{
  "init": "trunc_normal_002",
  "eps": 1e-08,
  "ema_decay": 0.995,
  "steps": 11300,
  "lr_schedule": "wsd",
  "final_lr_fraction": 0.05,
  "weight_decay": 0.05
}
Rows from block 7, named by matrix and row number. Rows with one number belong to one channel. Each number is 128 + 32 x the weight over its row's rms, rounded and kept within 0 to 255. All counts start at 0. Numbers have three digits each. After the name is the row's rms in percent of the matrix's.
# convs1: first pointwise conv (model.enc.2.1.convs.1.weight, 192x192x1x1), inputs 0-191
# convs3: second pointwise conv (model.enc.2.1.convs.3.weight, 192x192x1x1, transposed), outputs 0-191
convs1.32 114:209131135129129165131073127094117127078165157137116086113176039131162077129104154081180123107120096115134133104139178179129092114144211138134102141121132177117102088150107239098111105144131060163129120115126187144100211138193095125147131126125162141077133134062137113153122081023092103134085133124092128162153117146124100140107156197103141133120149172126116136200128122105131106128133125144091144119152123151127153124123103130148141104122111113061104151125142107151116118182103193168121083122130139127080111119133029111118128193142141105128166109115131146111163092106130143086
convs1.33 127:193110126140075114120134120113107187104092134135134135135054106143115092201197188045151130128193120124171188097110147115085151145055192144143121118125115147167099140200100121156110098184176219123104103181109104174168106102149088131162169124103118140077116121020129138125131120093110125206060145132116126111185126129097171147125132116137147106049130132127105121075121154115141087149082143157135141118102165117159150167135127144128123126110127142168087109120133118078120130098126104162182195134140145104157135116140165148129140077107141125118177129156140152137135151139145157165
convs1.34 123:237118160156224072112143121140133157133128135104097094122095131185120129161056086115060110161137196154081137170128086121155134175132162102117069156209123134102132053114120170163143162052117091150173118101163072127150134136085130116114155105107142177156118115110161095121145200042085135154079126182114127165059120141119106068128153120137141155156157123129142111082119110128146136084151131144074068148103140110134108100132095133102147138127118074153182135138059168143115114098096132107146131153140142126137145165127082123127123109167099118124139137131134101124078176171118124121
convs1.35 109:208131108102160171169062148120129082085153133112127114123133022139140061105185114116163136105140119169182143064158168095160131153091204095121083119150082170085110080118103238156106102076149121125181119118106172156113146153179128143125156100140139170107138088000100082121100101042102119137150111121135141118120117108116148114127147170133128119096129123123129127140107098129138177140139127089123105161147166149141139103131133148142124118143119151080155121154136136161128144152102130140159131073129138122131153135110057100109107093135102123099148127112117148150104186177126148109
convs1.36 115:192154139114121155128042114075139117074116180151117123142176055166130119070173221094195074094124138162208205061149175152117129113102182167127103128131146211101130122136138195079097173147096151124135166142152172144110181137177108103145109150144108104105118143086191155130107116075133124127120121105131142129126134120123118118119161062123128129107106142127104120217157151121130140124117098131106158107152125112114151141149144119115134035133134189080128166123181132156138127185110136148090079083131143132102098090097115140130131195139191099122122105120142148128132123136126140105
convs1.37 090:179167126192151098118107127105118056167085114130152105183082191184054162156111115066124118135119179164116241204136118134144105156086222065117101121068130138113137130130138185165115109123204142009129147115183074122151120135093144138134119154131140084169109126134178121143131176132123118132150118140101124128115137110120124071118136107109119174133094140125153144000129143127127122108143156120145142107144105131126132130145114115131150133134118125155126076126152138154121124150131155127175150201120142136159121169115108143133123101159128119127157134154118157118100169125126127157
convs1.38 093:183163145179127112127088125121130076160078101125142111170082191186065154144106082060144123129125157157127239177114122123154096146087211084114127119086133140123106128143127189153129088138207167011110139101161062116142136120095120132122128153139121088176106134131169122131143197150130120124133129133100124122117130109124144073122122113116117181128088138121152153000106142123135116095124162141173137125163111116101132144133107127148144128130147115179126086117152139144118146182126154120181162208135148123178122164120100159132116103163132119136149135171126150138112173129121135143
convs1.39 108:122159122102129102135121125133134063089177089120089142163090125130183161076154098187107059127058153158167133159134151102119128143103119101131125169121102147191137113101138121164103157128032100186100196114132156132125132129154123073100090129165141175137141114067118126128068099139150150135115120102078127136101135190151121118123141152127107101115113122137138081247158144161114131137200126152166087144122110142160132148126137137113130168161125115172122130127180147176130119125106107120063230082107134132157142133088146054149121014112119114091147083142144122135080095129116121122
convs1.40 072:245103124152132091178133138150113132106077159136145159168101164137052135214128149078039088110160148140117194149147071087107175181058186127143105121130109164133120114138156156122103127155136102140166113145136050141218071106070135110115130146090148154124108109085156083105127153050082136153099140138101130125158150163123153171146081125090147109120110130119127135054116119140138130116109139132200134154142149104113130150143131109129136101134125123189109141132116141130127128105182119158160212106135133138134120087130120108128136031133127136120131120097123131130088201131127146166
convs1.41 084:234120059147174126182106134173122113100055192152177132178129172125117119176104151095071131104134159138135191183148076102114151202093167131115124145088177171096131103116164225110128110186149047117075126111191046116148084106084144160122097112164165132129092159127147121087180079067097142132169106141110139153110129132111137161116126136109132142082111152132159140091132103141118151138106131162151176108133111160151098143139154139141126097148127107145052131155093148151136109152145118178155198098110143153172146110111102138123097167154108132097113123127113075135126123108109112129
convs1.42 167:179159098129188109131106147057127089091167141108084120118106171168129156087062110147112141185085150178085135184137138122156099170141134103144119151081129151111148097103132194102102187123179029079166134099169091088129158086106146123128122152140117112132102149175128078132134133113121138110110105139112129157097126070089137070134128167157150211233122131105139086048111111127132178092179162111063095134120134153108088062118088111091158173124133041139143105138110146142117156127158174114147105169126134125127168173118075150102130139158119116141107169143125104140130110104115124130
convs1.43 091:175167117192125103127123127097122066164091112129143113172089196184048155163108103060109111136118175166129233197126111122150104153080223076121093109075127141112116139131132186158124104129203140001125145122177069116147111139106126127132116156136145100163107113147169119145123171135125128127145133136106122109124130103115131064126123116105114173137090124125153136000115160121130127115139158138165140116152116128116139139136122113132143139126116125146136079138151135146126132159133172110176170207128148127151121171134097134137117079151127122117149128162114160143115163132127131156
convs1.44 088:249124152198193104064128120079146152124194188164085089182119074160187111130199144108153042126097121126151136164154154127140081153084172126140087138152130200117097108078118126148170162148127108181171159143165132144132131125145137096146146159121157122109119148139129099123119057103117173180122149159100118157149132172161124153128147096137103172100121133126125056194107154132114133131102142097142135138135132110177136127141123135144124117147118131170101169142148163166118127179136208165072208128145158126152137125127058062108128092138147113115181119113131141105114155134118147104
convs1.45 096:176166141175172098134106130110141071181101124113157117156076241192054138161105096074116114141139145163147237212155120130143091128108190083121118160086107143125125148124119172147136112093186113031180152121151073124146151105091127126137118146141130111150099126134160080154141179162113134127152124149107124153122121081126126102123098114115122178152108127132152110002113145123132135094175142109169135135130149145105117122160137118088139130127132088143176082138129168163120125168111172127170122208119127127170129151125097165139135077192143103124125146129120128155111167136152152153
convs1.46 142:182143144199180072113085137117153100139145118090080115100078149165086156085087098099107116138102133150071191161153108128167123150138164110126096144105088151089146069140138225138083126071146117101172128132179079099145179080092136127128144135137133099133108102146156146183117166100109126155102118169104127124058130096172071042119144151109130135212156110104172111065114137122133148132182156116079086130155113102123119066141115165113139171131098053160196132137150154167123126096105138098145129189121114127178151173115117129103127109169104119134142154149139119110058176140120112128
convs1.47 097:138174174081145078098154159126131105091168098109048088168059120154185128105176094142134139072041133133193109153085157123139114152144110134127119165133090106166139079129106126167138121113078081143128150127160159127139193129140101086172166121126144138096106120060085118115056076141096111154114138122112121111120118127120165116132143165126070117088122110106152079239094152158126135149145172101158126154149121144135122125119152148104126184155119145148129134132194122160113128156101133108063223080132115141155166117115123030107136031101114122087152123133112115136108128133114138153
convs1.48 080:180169149178079061148130130121146092157090092111119137189064163161022130150144100063054106144099138156101255179128111099140127147084175081125058097080126132131134094152154208189105088086151155099141169153136105123179096095093134108110119146112130115169115086075170143138117161066123120146117128139085135122124131112146148089120099092110122124137098104128156158069113151133124119120136154127155120128139145089136141139143083126131116118129123135166165121133180143131134145147124146128132240150128136128166116156122128077127133045128135130122152136144114172119106182126114121136
convs3.32 155:180125133161122116124161111090120165140087157104115137103150115103148149107103121137118063113131163146024255119109106113155131114127190132120073132145150065125108139202107192215109109180132183098208104142094109115110144102107177117135102117112108139170117169154142142147136138147171133097157131116102105104117125182088189125126111061156095148143087140113149131084122118116110103161138100176172110113182149099172120143103134162186127079098117095158159131099128133144114104115115144203147142114113157103104110212119145137104107152138121123118212102122108103108133190122102112109
convs3.33 105:048132114105153129161089167162151142084053189145155131129135101102000125109160159166130143168113097114156012134142139108132139127118115088148150112116115119044147071082136046086151156104150095181044165124155124151149111119138132171096159144143175180104130049130116163103106072080103168109083171121142137118107150135147115115141091132079154122152184082147095136118138114133146144130138160144131141109154100098120101126129140138117130137134139135096103093151042134160154140153077113102107096111134176153113117083137129096122139105180141153143091143123150132152124125066157137157
convs3.34 099:177120111198108124125150099120110104179194070105128118148084151112231139119098105088118210147145180143081205089105109125119121130177164113109163166177150176115095206121111226136101192182088143081186112101135119122113132123109112108128108111104133063142115190192156106101163134186161113143160097133089108149149087110117158142099139150163092121107089124114078175168120128115108119134107113109107129123124180183167131076123091124106113128128115145104180142113206110111104109117156137144163110119110098118090134129082118125123120121177120119129122098110122120093133080186092099104
convs3.35 126:149112126229096115107160109091109120154119122097123130105162129096192158126093128081112086113127167139047232120089102120138145110133189142117087146153181091141105159217098183141100098188102192062217102146110100100096134097104171111119104115102120084169111195144201131154156157149157120100162155135126121130141127165105230138138134068187116144131061119124142144086136146118131117167123123178124102127179192115173148122120150106196139100113129140130182151112152149084122113136117110175125158105128135127093131160130131153124119166168124142128144123115126123122129138116124099121
convs3.36 179:042133114124103115133061119130113042076096089133118099111073107122125067098130109044112170105100102100130093087143120094083099128104086094123127135114120144077117105037125024081159091058111086138031133124111142126125116152125093126106124124124100097107118075071111071085102098053108106116083111149104130148148098119106116086129113161153155084104088095128095134187121131125125111098170133130066127141116143175154139095138096129099127115120117148063130105123151101114121120101169093119123101096120143124111131063115083127134125095089104111121082113096114121149113052168118106097
convs3.37 035:100119111090090124139172141118163171075113101135144132098160040145106112105156072155132092093190170114135142152116123136093130123080132159121156160067114174255128136123119106162142214137103133073099109119111144113152199119107151113165128139138084104117132125167135185158061147198115127139145115121143143134116127085164096196123134057094133110101096155109157089123111139134127113103112145059129084138141121056073111161157120084143140096111122145153130128103104137061121124127139115130125124128140111140114129092117104136136128099046083136131125125109110107119108188008131128142
convs3.38 051:167121132097086140127175121127109142146194066151118155141089086172152093121157084176144093122080142142255103097163158124126141132073083086125155165059121184237141119164141103139117136182151134041171118165102137124136159092143136107159130116139097090151132177158093136077070173152084118124138103116121117126141116124127153202107193129151120101131116157119143059112120145113113109141084115089146109111144122094107147148107126104132115106132148114157119133117156125108112125117206148139144139141107092112147112142123130146111107093047117105112187125121127126146101231114129192120
convs3.39 148:150087108091131089106183145078103136178081103095092106102145170123069198120091178159092060115124163089123109137116090091141104093144193100137109056137100065154102164165091177129081145159157153153148095108145098090092135081095142087096092094086154134137085097127057128161149127162136097112173142120102114139083144152148091141123184174078103213140119165105153089160113101114110142163086122179178143128178104093136109165126115114169124186100111140164100188102165150121120120131143167159188077134130167106163096145106165125108101134137120106109199117148132095102152111144133160109
convs3.40 063:011152157114210143135122127141127111089027207145141132111100115100027126106146129142144099129107094125192109133131145143122121143132058139142147085173135142103129022091151017111150155133120107251121144152117142148141114169141114134121122158139100187112135080105052158096149051010102136131105128126147133141131150134134078130136124217061135119146154109136156103144148128120125122160166138152121117132126126168138134136139151084142123165128134148138112094134105138121145132129127115151124154115131154120136146100147135119136138144105135126137129137132133131145151098122138132134
convs3.41 083:197107125176109131126150099101114092188196063113129131138138109110186168116104123088131103131145150109058224113105118132119122127148192112105109123099128104108121171201115227163081114202087172080221116121138115120113131109130162126128110114113153082157122186184193132185140092197145118144159129136109111118136106122117139187119108032150116151093032154099126094109125129131111125162096108143167139130141133105123126121125115101181129056108125127090147138107166129059104106105127144140150150101108109113078122173120105126117112155148125113116163109126118114090124164123105105136
convs3.42 125:073120104075130111096115160116140141105049177127149116079181061138025109125113153067116047122154098129117082152128115100145081090122150169145106137093113095082127083117105051085125146074156170144078123139094105124119088086116117134107116119121143146137119067114137124128136112067128156120145159097170129092072140143100189125131079114151154124132152122150148174109154116176133157040189153121076140111126119114120112111125126151114125155144126072077151119154028136187171150147051112129103089100141152161128131140151109134126146087137112152144096154158145131154117122088157055145
convs3.43 026:075094151057150172145141122145152092060059152104163140084183169144133136102160171152144144097085081131000150125125152119163114134108115084125247171053141203026131132157138147103142117132164141123100142148116104153123139086127126154145143115143065137110133111076101135138131092107132149188164158139136120127131100102127085147093075083104106135120087152110093163136111126148122150099093128091191128104124138156126136117113119087086126089130122128079162168159122120117133087127036143126091111069113151114113101131145132113131125132056127136102102131148133128134148108130104110169
convs3.44 120:099096114042105083094083097086091111128074064088085096079112103106061177110098085129083120085114172075152054100133083094146093087102125092111111066129135099119098096121087111119102106134151084156100085107136092089077113092082118093070090091077144110085081079032021118119143062099110082092109128123114122149103152104115076092140098218090116173126124107121125083198117115118126136140125117141123132130119115114125120124137120124115123147115112148097116097119173152141128136123116135098177070119135139122159114079131155126123117115097085123121133122141121118129121080150142150104
convs3.45 057:120127149147153118109122125114142124172071239086102130137144065148078147167115160090154082114117141134145114134136120115100101119130118129120066098234159075128113138086123100176148083085126122190045114139138111117106113181109078114106131161105153198155130023133149106178153127142135136129086145116130147124112165152098171110133169120140154129149174125150114173137124122158143157088150143059068102139054148149161112150151137145116135146110119116107175096148086109138148135146029141123131036147140132173134164137154109117137145127080135139141129128104137134153163051098131175099
convs3.46 101:191139138134130128150149123138118100242191069150118134142074226083219165097118145085124217169129145116136142117121138113135140160194187162139079139151136111125125187208145193135139081171115151120181130131161151131137106171138148132151134126141155072149132186108101122122174170115140101132132101148105121140123088120108096099132211197156117131146057131124097151149109130107117120153160104143079169141155115136127132098129111122135127137120131172075102134102197135112108102101211105161130146111118104102133144112108129119130128144196120112102168099126127122112137089186120115084
convs3.47 150:098178160159146171141092087170146108079132164169162160170092098144176083115161075085175168130129094184067156116146169171120162164110078162097130191124166164105151106083172087123187116100122123122077157156097171175170138182174139152173162171169059133128180122136181107082094162084129149151090118160150142131166109135108159126135065110172149050108109086149089155090141164146148119101155139092066108135091153160123158102135149131108144083153132125100152091144116096119141127125130079101075183127128107155103161102147087139155157130119136147157057131114129157172129114118126076133
convs3.48 061:243113121150074126096100113119114120207197052100089129162124186135139184096094091118113104117120208094165107121117105129125125120107174100107112122107150117211099218125094165126113076177114141075148083109160125082107139111114133087122102109097119078168114147185141104132120206233121082134133102128115112139134102124173177141094184122183102128100072146109091126178111133113113112112018109101100130123124128134127123153109122122114105118120118118134162176113183131073113119124164126117157090145112118113121114101107128134124101117172121126108130116102116119111113154173107117112