Weights of a small image inpainting model: 3.64M parameters, trained on photos of plants and fungi (iNaturalist).
Rows from block 5, named by matrix and row number. Rows with one number belong to one channel. Each number is 128 + 24 x the weight over its row's rms, rounded and kept within 0 to 255. All counts start at 0. Numbers have three digits each. After the name is the row's rms in percent of the matrix's.
# convs1: first pointwise conv (model.enc.1.2.convs.1.weight, 96x96x1x1), inputs 0-95
# convs3: second pointwise conv (model.enc.1.2.convs.3.weight, 96x96x1x1, transposed), outputs 0-95
convs1.49 099:053131108134160164157140123117147108127145078113128144117105155102099101121135134119140072103131114132127134101118197102123127121143144133165099121133131151108109133141142123099134130128185128148127127137147161114114135148124114114125151117132114140101146106175145076115086160066114099123
convs1.50 104:130116104087135141131089123137106139157110105147124137107113107120108101138145125115097131168114134143129112074182138088137097082166163119117101109147092157149128150087114147138124109129142092164159125103128125093093100100124119085138153128140099140115118118121168156141198120122099148128
convs1.51 100:155155112111136136145114116192118141140124133148169137106114128156173104164161100150122122128111156124122107141101133105130167111143143100120162091130116190118107110123146116149115134117119105139110120138136211161092099164159135163152157129129135144139108159145120160140093152107099148137
convs1.52 095:071155093092128104147122146216141137138095121113165097133108114122170133120140142150129118143129140107102082132152136131133145127127145100129161119139108155101110107126136145153097115106122134126102154119128089106115094097157102156143154138167127170147110125101121146099173108101089152138
convs1.53 099:100132129126088129132152171110126138124136167126102130143109098106092132137151104138113138155142151159163094122140146130096111145125140137130116142104133149149109158122157112200105120129133090088137160186105066161116158121107121172170119085118089130143110133138097118160147154131124119130
convs1.54 097:114148113119140135105102069162127125135111124138176149194114136106151155118156092123120120126187156117133123111152118138098095116103157118106169130142117138154106137118159130151119132120096106117119126194140121085170130107110127144157119130132134159102111137134183142141116110132071112107
convs1.55 107:169140120095133142113116115201167142140136145158191106114119103152174112116166110154121109116108104119130085127135140147143160119097142121099165111119114159122144115166130134143104162144145102153099114113143191122123085139138086147149119133106160118134109145104128130129110167120120124097
convs1.56 101:091142138118112140117143155123093102134123118126109119113118142104108113135149147094101118118134108155135112128155116100133121145177128136117099135137132120111137152097092119159152132141123131063147145140106086107173149061104110113161116128142118137126111181145156128101157155133203157078
convs1.57 104:120122094074135113116129149210172124145168107144087096148119135135149148132147105154145132156115129146159116092155148147138122124139152104153150132143114144108083126128161146182082129127112132139109172156130100145138092128148149136165128111126129149146110120129163136173166119125101152138
convs1.58 088:171121090056130151147126102158145137152084167138124095118113115120159118102148135136077117142157101129138104072132118136141105126138133122131158137127094155158188112124160107132137123142144120153126091125127133104135153123123093110127131126178126178115108137128088132132153107114078152118
convs1.59 112:110149092090118135150113143166129136135102160121149113163148113123170133141143141143079125142132125104122109129157129089144072139172166117122180088138138101134109120108158115149100158132102113138155118142132073118131115121142115120154122137175137189135106123103120143122161121103081168149
convs1.60 090:076084171172131110142087131160084139159113119123134144151099108143198141125121149129127137105142105091103092119158153099104122105147119112091183088143145160111136104123113151146143176143137130135116114113126073105154113119124140144116166138131102147155122130136137128140140113105155144115
convs1.61 099:157121138086123126113117121124122112129185116159123130142093139096126123100165101148101108102121118158172120112144087114099117136145137180173143167113133146156148156121154150151120120149154083115129145196120106129134166095107115135116099121116110159096096136131118082163133145154099125129
convs1.62 105:105151148120085123108147142104084106150131159120101108102139159087089119141144126114112097114102110134104129120150111108129168140165140154112121162139138133139141154107107117166166126127120079104155128131119141129119176093120117122094140102130100133105143157166139124143169155145211137163
convs1.63 100:228123120094115112122124113151152136168154130160111093139127090105150121110152087132106127127125109119170115118153133137134122125127121134135142146103106151140140104155153141169113160126114080140137183160132145137116116111121124080148125098105124165117119107160104110177121146096100123129
convs1.64 091:184127141104127154132103095191165130137166126157122141140105193112150130163179105136111064110125169142157116130110110111108149137148131151141151135153159159111155112158142128128129131163144116118107128125109182146111120139152147128110150108110119145125106151155131095139104168122137154132
convs1.65 095:082112121116108083147095138164159134123118156096120106100140159148143176123157091116116113122114104130108095169130126128148139106128166097104131089119102113136087125141106103142169093114193130148169146146130140114137098138135094103124090091139118139149120073121144147116127157107106138120
convs1.66 089:119145128163108121090161157140114119163113125136116120168137127134129133084127174071108083162167093152154084141146101129144089111108097159140113120136131122133137122087130128151129135141128102104121131099122112142185167120140121141177120113137173148141106144113137136140170074121111156142
convs1.67 116:139101108133073086136123099121172101129160111122126119136100191087122133190141126122111108115163162140135132093134123156141135115128119133103120144147108117125150135133137135132132121128181127116111110111117099114134157140131123150123230169132106145149133133154133136187126139119120156124
convs1.68 100:125110093092131124118108121210147139136153129142156113094108109114158118111196101174150120110122136131138103108136130179150159107127118114133172114143117122130116127118122122158116164116122106131114143117136168131073069139141151144132120127096126099156118106127162139187137126130140159133
convs1.69 113:143144131164124146117123107049084134127156126122171167136114124116095141112137087119149114135139158157157134135135124167116144135111123137144091152076126108164125134169142115101099124152107084090108112149152121107132153084115133122123152133121125129155145118146094131116095168128082107082
convs1.70 093:146143099124120115120132130109096122118133091120135123095151134112104125116136100098195119152087131162161166110109090134109172175125097198133106120116174077116088134149132120181117135125144122141106127121136086127128134110120125158144140118104171093123133124155136128133118166147155107133
convs1.71 094:122132110194114154120110110112161125124138135127164129083153135107102092114140117132120115143201186136130129138155113136115116104128146130125116094143153112135137119086153131125150144122145131066096124143120101100229126122119134144142122140109097133116130146131127128096154132117116165131
convs1.72 093:110042120137088117126181117139077127174128147148124146105123149101162133112125130103108147116152131067108147118143148118113139123123116138126134158158095156140173076136124140104144098113109162135146093128137118101130109090138122109093134108132116138152144148171093167126139118108121128139
convs1.73 089:134132140112119154125155129125149115115166147107136101150128125100129122153169101176106123105140130121118157145115122140120162120137154133089171121103163047137148129137142131148149158131154113075129126133087141146131142150080113123112106117124075121124132122147104143118123149125222136138
convs1.74 081:117106127109130110157158141183104145160088146117118128114119094108179127141141122179104123129143149081102136123140135086120119122153141138131195136175123144095175082124126122136115161119151133082103125114124129077114101099149121112091135140104099135138129151146123137070124124117120135135
convs1.75 091:158121111139144139159154112149123147153114143155108170117130086115149107138150089149125152127163120146179120100144139143148122139149149106133146129184103146125180130185144108130096138134125112167134140160130148086150101099139104075063115109096083130136135144148116141122129152111117136104
convs1.76 076:175051112107155136129115100167139134107076090129152130137135099148127163147165132139112125145117114169139117136130140138129134111112166090138137096106106156056155119093134124119139133139150133105120169088130149106099113152111082106113147137134148111118137157110113157118165128124141158124
convs1.77 100:141105158121127181167122122153137110110143107088143161156117100148138129127161102126109121128143162158131128135113136117119134122136158115134145096099174164128136144124154122127128135150091140111078105160098134168092116162111163171091152125129131144133133186112140165183106145122147180140
convs1.78 081:124127109136121122125170141087114124080079139153127119174149119114054159115108161081097134159170114107096128121163103109151111110122114148122051131109125116116119140130146153146114145147122155093146109128139123114132132159107144153103141158158180158115137126120143141138130123147123092135
convs1.79 106:168128125129113108123083139083097153128128100103116140063124127109071090130130129093132126123083113144114149120150130122129147130169138138133090150171148094129147131099127121139157168102123119093159112104110156145096133139135151091132126132125132097154146143147103129114168104144170148187
convs1.80 097:145107174119141148091138155123116132098143088140135163077134116146103101106128136133171113118123159149131140142141136163131152110145130126127119142128130123103146106134126132112144129113143141118123137133133118151148133137122152085158148131039111069133159151178125148105135145125149217145
convs1.81 099:117120125111125109135107119133148132095131113062135066125158067115125169083150107139134110142113062146129124142134124124125173107117146122099152127111094040114114128114139112124150111119097142096152121112160166138124130153122118149108130130144124125142133089130090145126136101126148141155
convs3.49 106:178095113108158099132137103139161109163140138155095135146136137124155112124115145131122136110139147137115096131119088146093149157147120107142151135159150121144136050105125098156152089115133160099106132090168120144114116109159134157130068089129153110144147114146138169105146111085130104144
convs3.50 095:082107151108113120125149122115113100112124085119101100097123138111123125109148091115105121096082123086103154094133115173133174101115127107100132149094140178124139121122081165121132140140130146131116126134155131162111167098154182109181143141095156104103132113116100142126089159122114134116
convs3.51 079:116161110120133097127158145057117137178082103120130126108120096127125121125140108133138126138106154120107134132135124132059128115128090130174092115133150128176130096115138132090179099095129105098124137113158120118111125141114099120129091085114129101119073124084111128127105087108125132113
convs3.52 098:145127141113116112123094157148126136129136124107135143137133127148188132140065114118116146136092115142100179129119140114064120134138156096091149118125105120112113122074110142104133192167142155138106128124145125138115133092164170154103162139150111146121134105152130103146138142111109119193
convs3.53 088:134141116154136166128106114132169152131122117133127145154132151145132137155154132149149167132163094141199165107146164161106125139120166140143131135163138130138134138165127132051125122137145182154152112115124119162152134091130077113154144135150123179141113108120111138122118098074127129120
convs3.54 099:155102115112128097131094161072131166126131121103130132146131116117124125111087118107156104128137137081116108134121111156129133171127128159106121103101093129167111117116176133143197144112117078111118148131169112151125152166172084135099123120143132096137123157141111125158142141131080138089
convs3.55 089:100129147124154164110105104164141101141149137150162145164125089122129162133144148103104123130154138145135109137152123121188136124116108121127138126078161126101125137135117108091104145135117195104125162132132102128123128077102163161118122133110124173140157097107112137143130049140134128168
convs3.56 091:125138103163137168135153115143130154130121123150133144148108168159160197142118144166151158135153122114126176123129151157134103081148168157139131176130106136134129138136138122131099128133140171176150083119094124140183174149125167135164129140135125125150121122147096138127140161127149166136
convs3.57 087:145118100109144100120105160045083115089178166130145134138122130118169116097123150138131100122112136150112148128144095096094138153156112084123133132081101134098099133123166117178093138120108106113130104129117089090108124136124094111128108132124131123107151114141091129140159124149121131091
convs3.58 082:138099128090115134125145098148137131115120101158113128162115151112122115108118119146118143099130119104141060094088116151120151150122168064120144158145109165118168094159139151125137169154162123177121137108134096114158161111132159122107125094160132130141120138082161124139129155081108115117
convs3.59 106:111117100164128131141181143130125137165104164142145115109136114127136139116158138133131111153148143141188070163102124138184157090123133144159115159139169107144136131148150126135152147103125124107157115126093160133095117138094137137151085121115097138136143167141132131119108114143193155082
convs3.60 108:131126159147131127146151134178107136105178120085117102104133143120175118119067144123146132113138100168191127169136131160144099102113165142145155123143071181134117143116096157121140133178133127123103144159134146149113119112110153150096156129136161130119134101122130111126127171139121133143
convs3.61 101:136096120090147148102142110096096126120145158134154135148125122120124142108132129137121107091149185082127080154112110118139144160125101113122115140093134132178144102129142118194173170125124091098143142106162122121115139170088140114099109133152133096139128131126136105182150143151092139104
convs3.62 095:147113131100134105119119132097134131138144140120131119113121117096129079112148111108128097114138155130103084129087106095127184157116090103128127081124138117133130114108143131143202083111116084088142152144184121116066086114138107119097120139116127093107124147152146118135133112139130091106
convs3.63 074:156108121106163115123124135076111132153145147140132130133119110110143118083153102134135081122147191099147106126110083113098171165112091109143118120088138118156117106090134116190177156119143083135128129124147108084126147144153113114103103115122126106128104125099118121136150157169130134106
convs3.64 090:122126099122172110123115113068123143131143147106138091127087113130125112111126135189136107107123167108154096148109120141133143133131112117188119124123141093146131116130181111099152146126124117105114086100163123092139124119101140150128136101133126066122092140102100095173133099119084101103
convs3.65 094:075117123127135144131117128150136112100123115132127138141139159119104149116140164121126132130113113130156121124122131128190146130139161132105130147147114128106133184134128132196075167079131131147153144132076136120117109130131130130128150184115128138141182150203154126130135165177140134146
convs3.66 101:135130153097121132091156115157155118129127177174151115095129135126131080129188083141102114113127156113106080116101121104127165102113105109142132150150156135135155117065157152117147117103136104110151128101141134101065112097112132112104134081125105092119120163108133127136112114118130127119
convs3.67 151:128126122109128110118117092109122171107112115152123073095116114125131104122136104126123106143111150117094112089135127129122150165142114132131153083156161139143161147136122126115118122119131097146080109103147136137152138125118159107130196105136151105113124089081153064129115120135044124139
convs3.68 086:191137081143121085151126120087112123095123132106134107142106132141198116118102102177110116120107120136144184142126113127114077125138122113137161123155101107120151113134134098155080132148123120101088097103079153117141123146135095104112142118117152112112123103167125126125148140116102133165
convs3.69 097:109109141098124138116118118117120135127127141126122119107127105094104096102122103082109097126088145115106090132131103108126154110067102100126128098117148122152130110093133138160176174103120084081123187127159112108082082112143149152088121128098128108122143150120130125135125181134123107101
convs3.70 125:107156134162122159110170127159128146199086127165127111100137110132138117134189129125093133135127132132110107110121139148179123069113133131121129128124164151134139130075086167109116174140147120131120149144135120156114134112099181121112126133117137124131132114137169125133069092135119103142
convs3.71 100:133125124069115125102110094143125097126117127112124116090135150119154074130134119115091115106094132154106138122083128151126154098127098137124137125162149148119191088100078158131126131142125129148114105110130157106111135106078131132122139072115132067095114075096145135114123114131104115142
convs3.72 127:095145145108117135122090144112091108141168131097132134088128111097139101107153132103096127125120118150115127161142126123139118105081085187114112142137131128132168151112103153137115148100112145108128112141138114120131107139054137134102121123149122118066133115143141096146127090206164121138
convs3.73 075:124115137106144108118087123078122120152162163107118126111124070080149114092138124183124096117115123182106079131113106121112148087101128099154111098135119102120131118120141127166176078124106103098110101160195152114103124126117115116100108130130123105112119123150132125134137129142127105138
convs3.74 135:138132109133143150119168105098130117113138145177138131143110133116062149113167114119137113131141139094133051094131115114151169121140131079153101147100135142119136115152175141193132108100137114153168130124129122100110146130119074123129104113130095126159138172110100152155136134128127143112
convs3.75 089:128158145088122160126142155138148124155111125119145142102148129113141148164129144089128131121122124159081105148094151129129116134163117144117141103173126130107129138114112121053136112113112104054099115116108127119123080111092165104125124108153123102103109116133148127129121084123097062160
convs3.76 085:163108135119126049145108166090125162152149142114117106117142145132159082128120128102108118126108109125160144135120146137088127097110120111178142128070129135116159123120102123130085159145109132129134085139081123161101119136117093143115169180117147164117119153115089114152139100132132125123
convs3.77 098:144116118118126122138145138090112136144129131095108109120113111135132090127128094149108116109102148121104091128115125102123141128132077098167132122134130116085157083157159107067126111137089091103114106118139110128139127122124152110099137083131144071128102148088133122151119125043096095122
convs3.78 115:165108121136142132134136119137141136144137170164159151158105096144095163128158124164148114143151149062140104131147116111121152137153160125179131131103136119144124127142195129124134136125132107113161141122146154128163161154095140132120110119181110173148136187137096121172147117140164144118
convs3.79 114:123132124161121169135130123175136131132125142143138151151118106177099170140142149153135155152156147121151105130165142123156123078126162158129121159124129116122135149170139106139101144131134122160168120129085108119190183134106141110128111127127101159163121150153095131121140152133194174116
convs3.80 099:149134109128115111103111139108147118134092121102107127128141159126179095145098165123115132115093121159126155134084138163117106132144159141111129087129127158117170126106108160139068137168138135136096116143110154132131119118146158140132126144097148080114147080164164126113135143133054096159
convs3.81 089:089143146153117170140162140173112118110117117158127142127140162155099165137150136115136150131120118098150147131165141127161116099130180146123128159091125141159120154119130143174156151124139175174153142150139130133128170137137132117151110143133130170141180124174120157112124149167178164115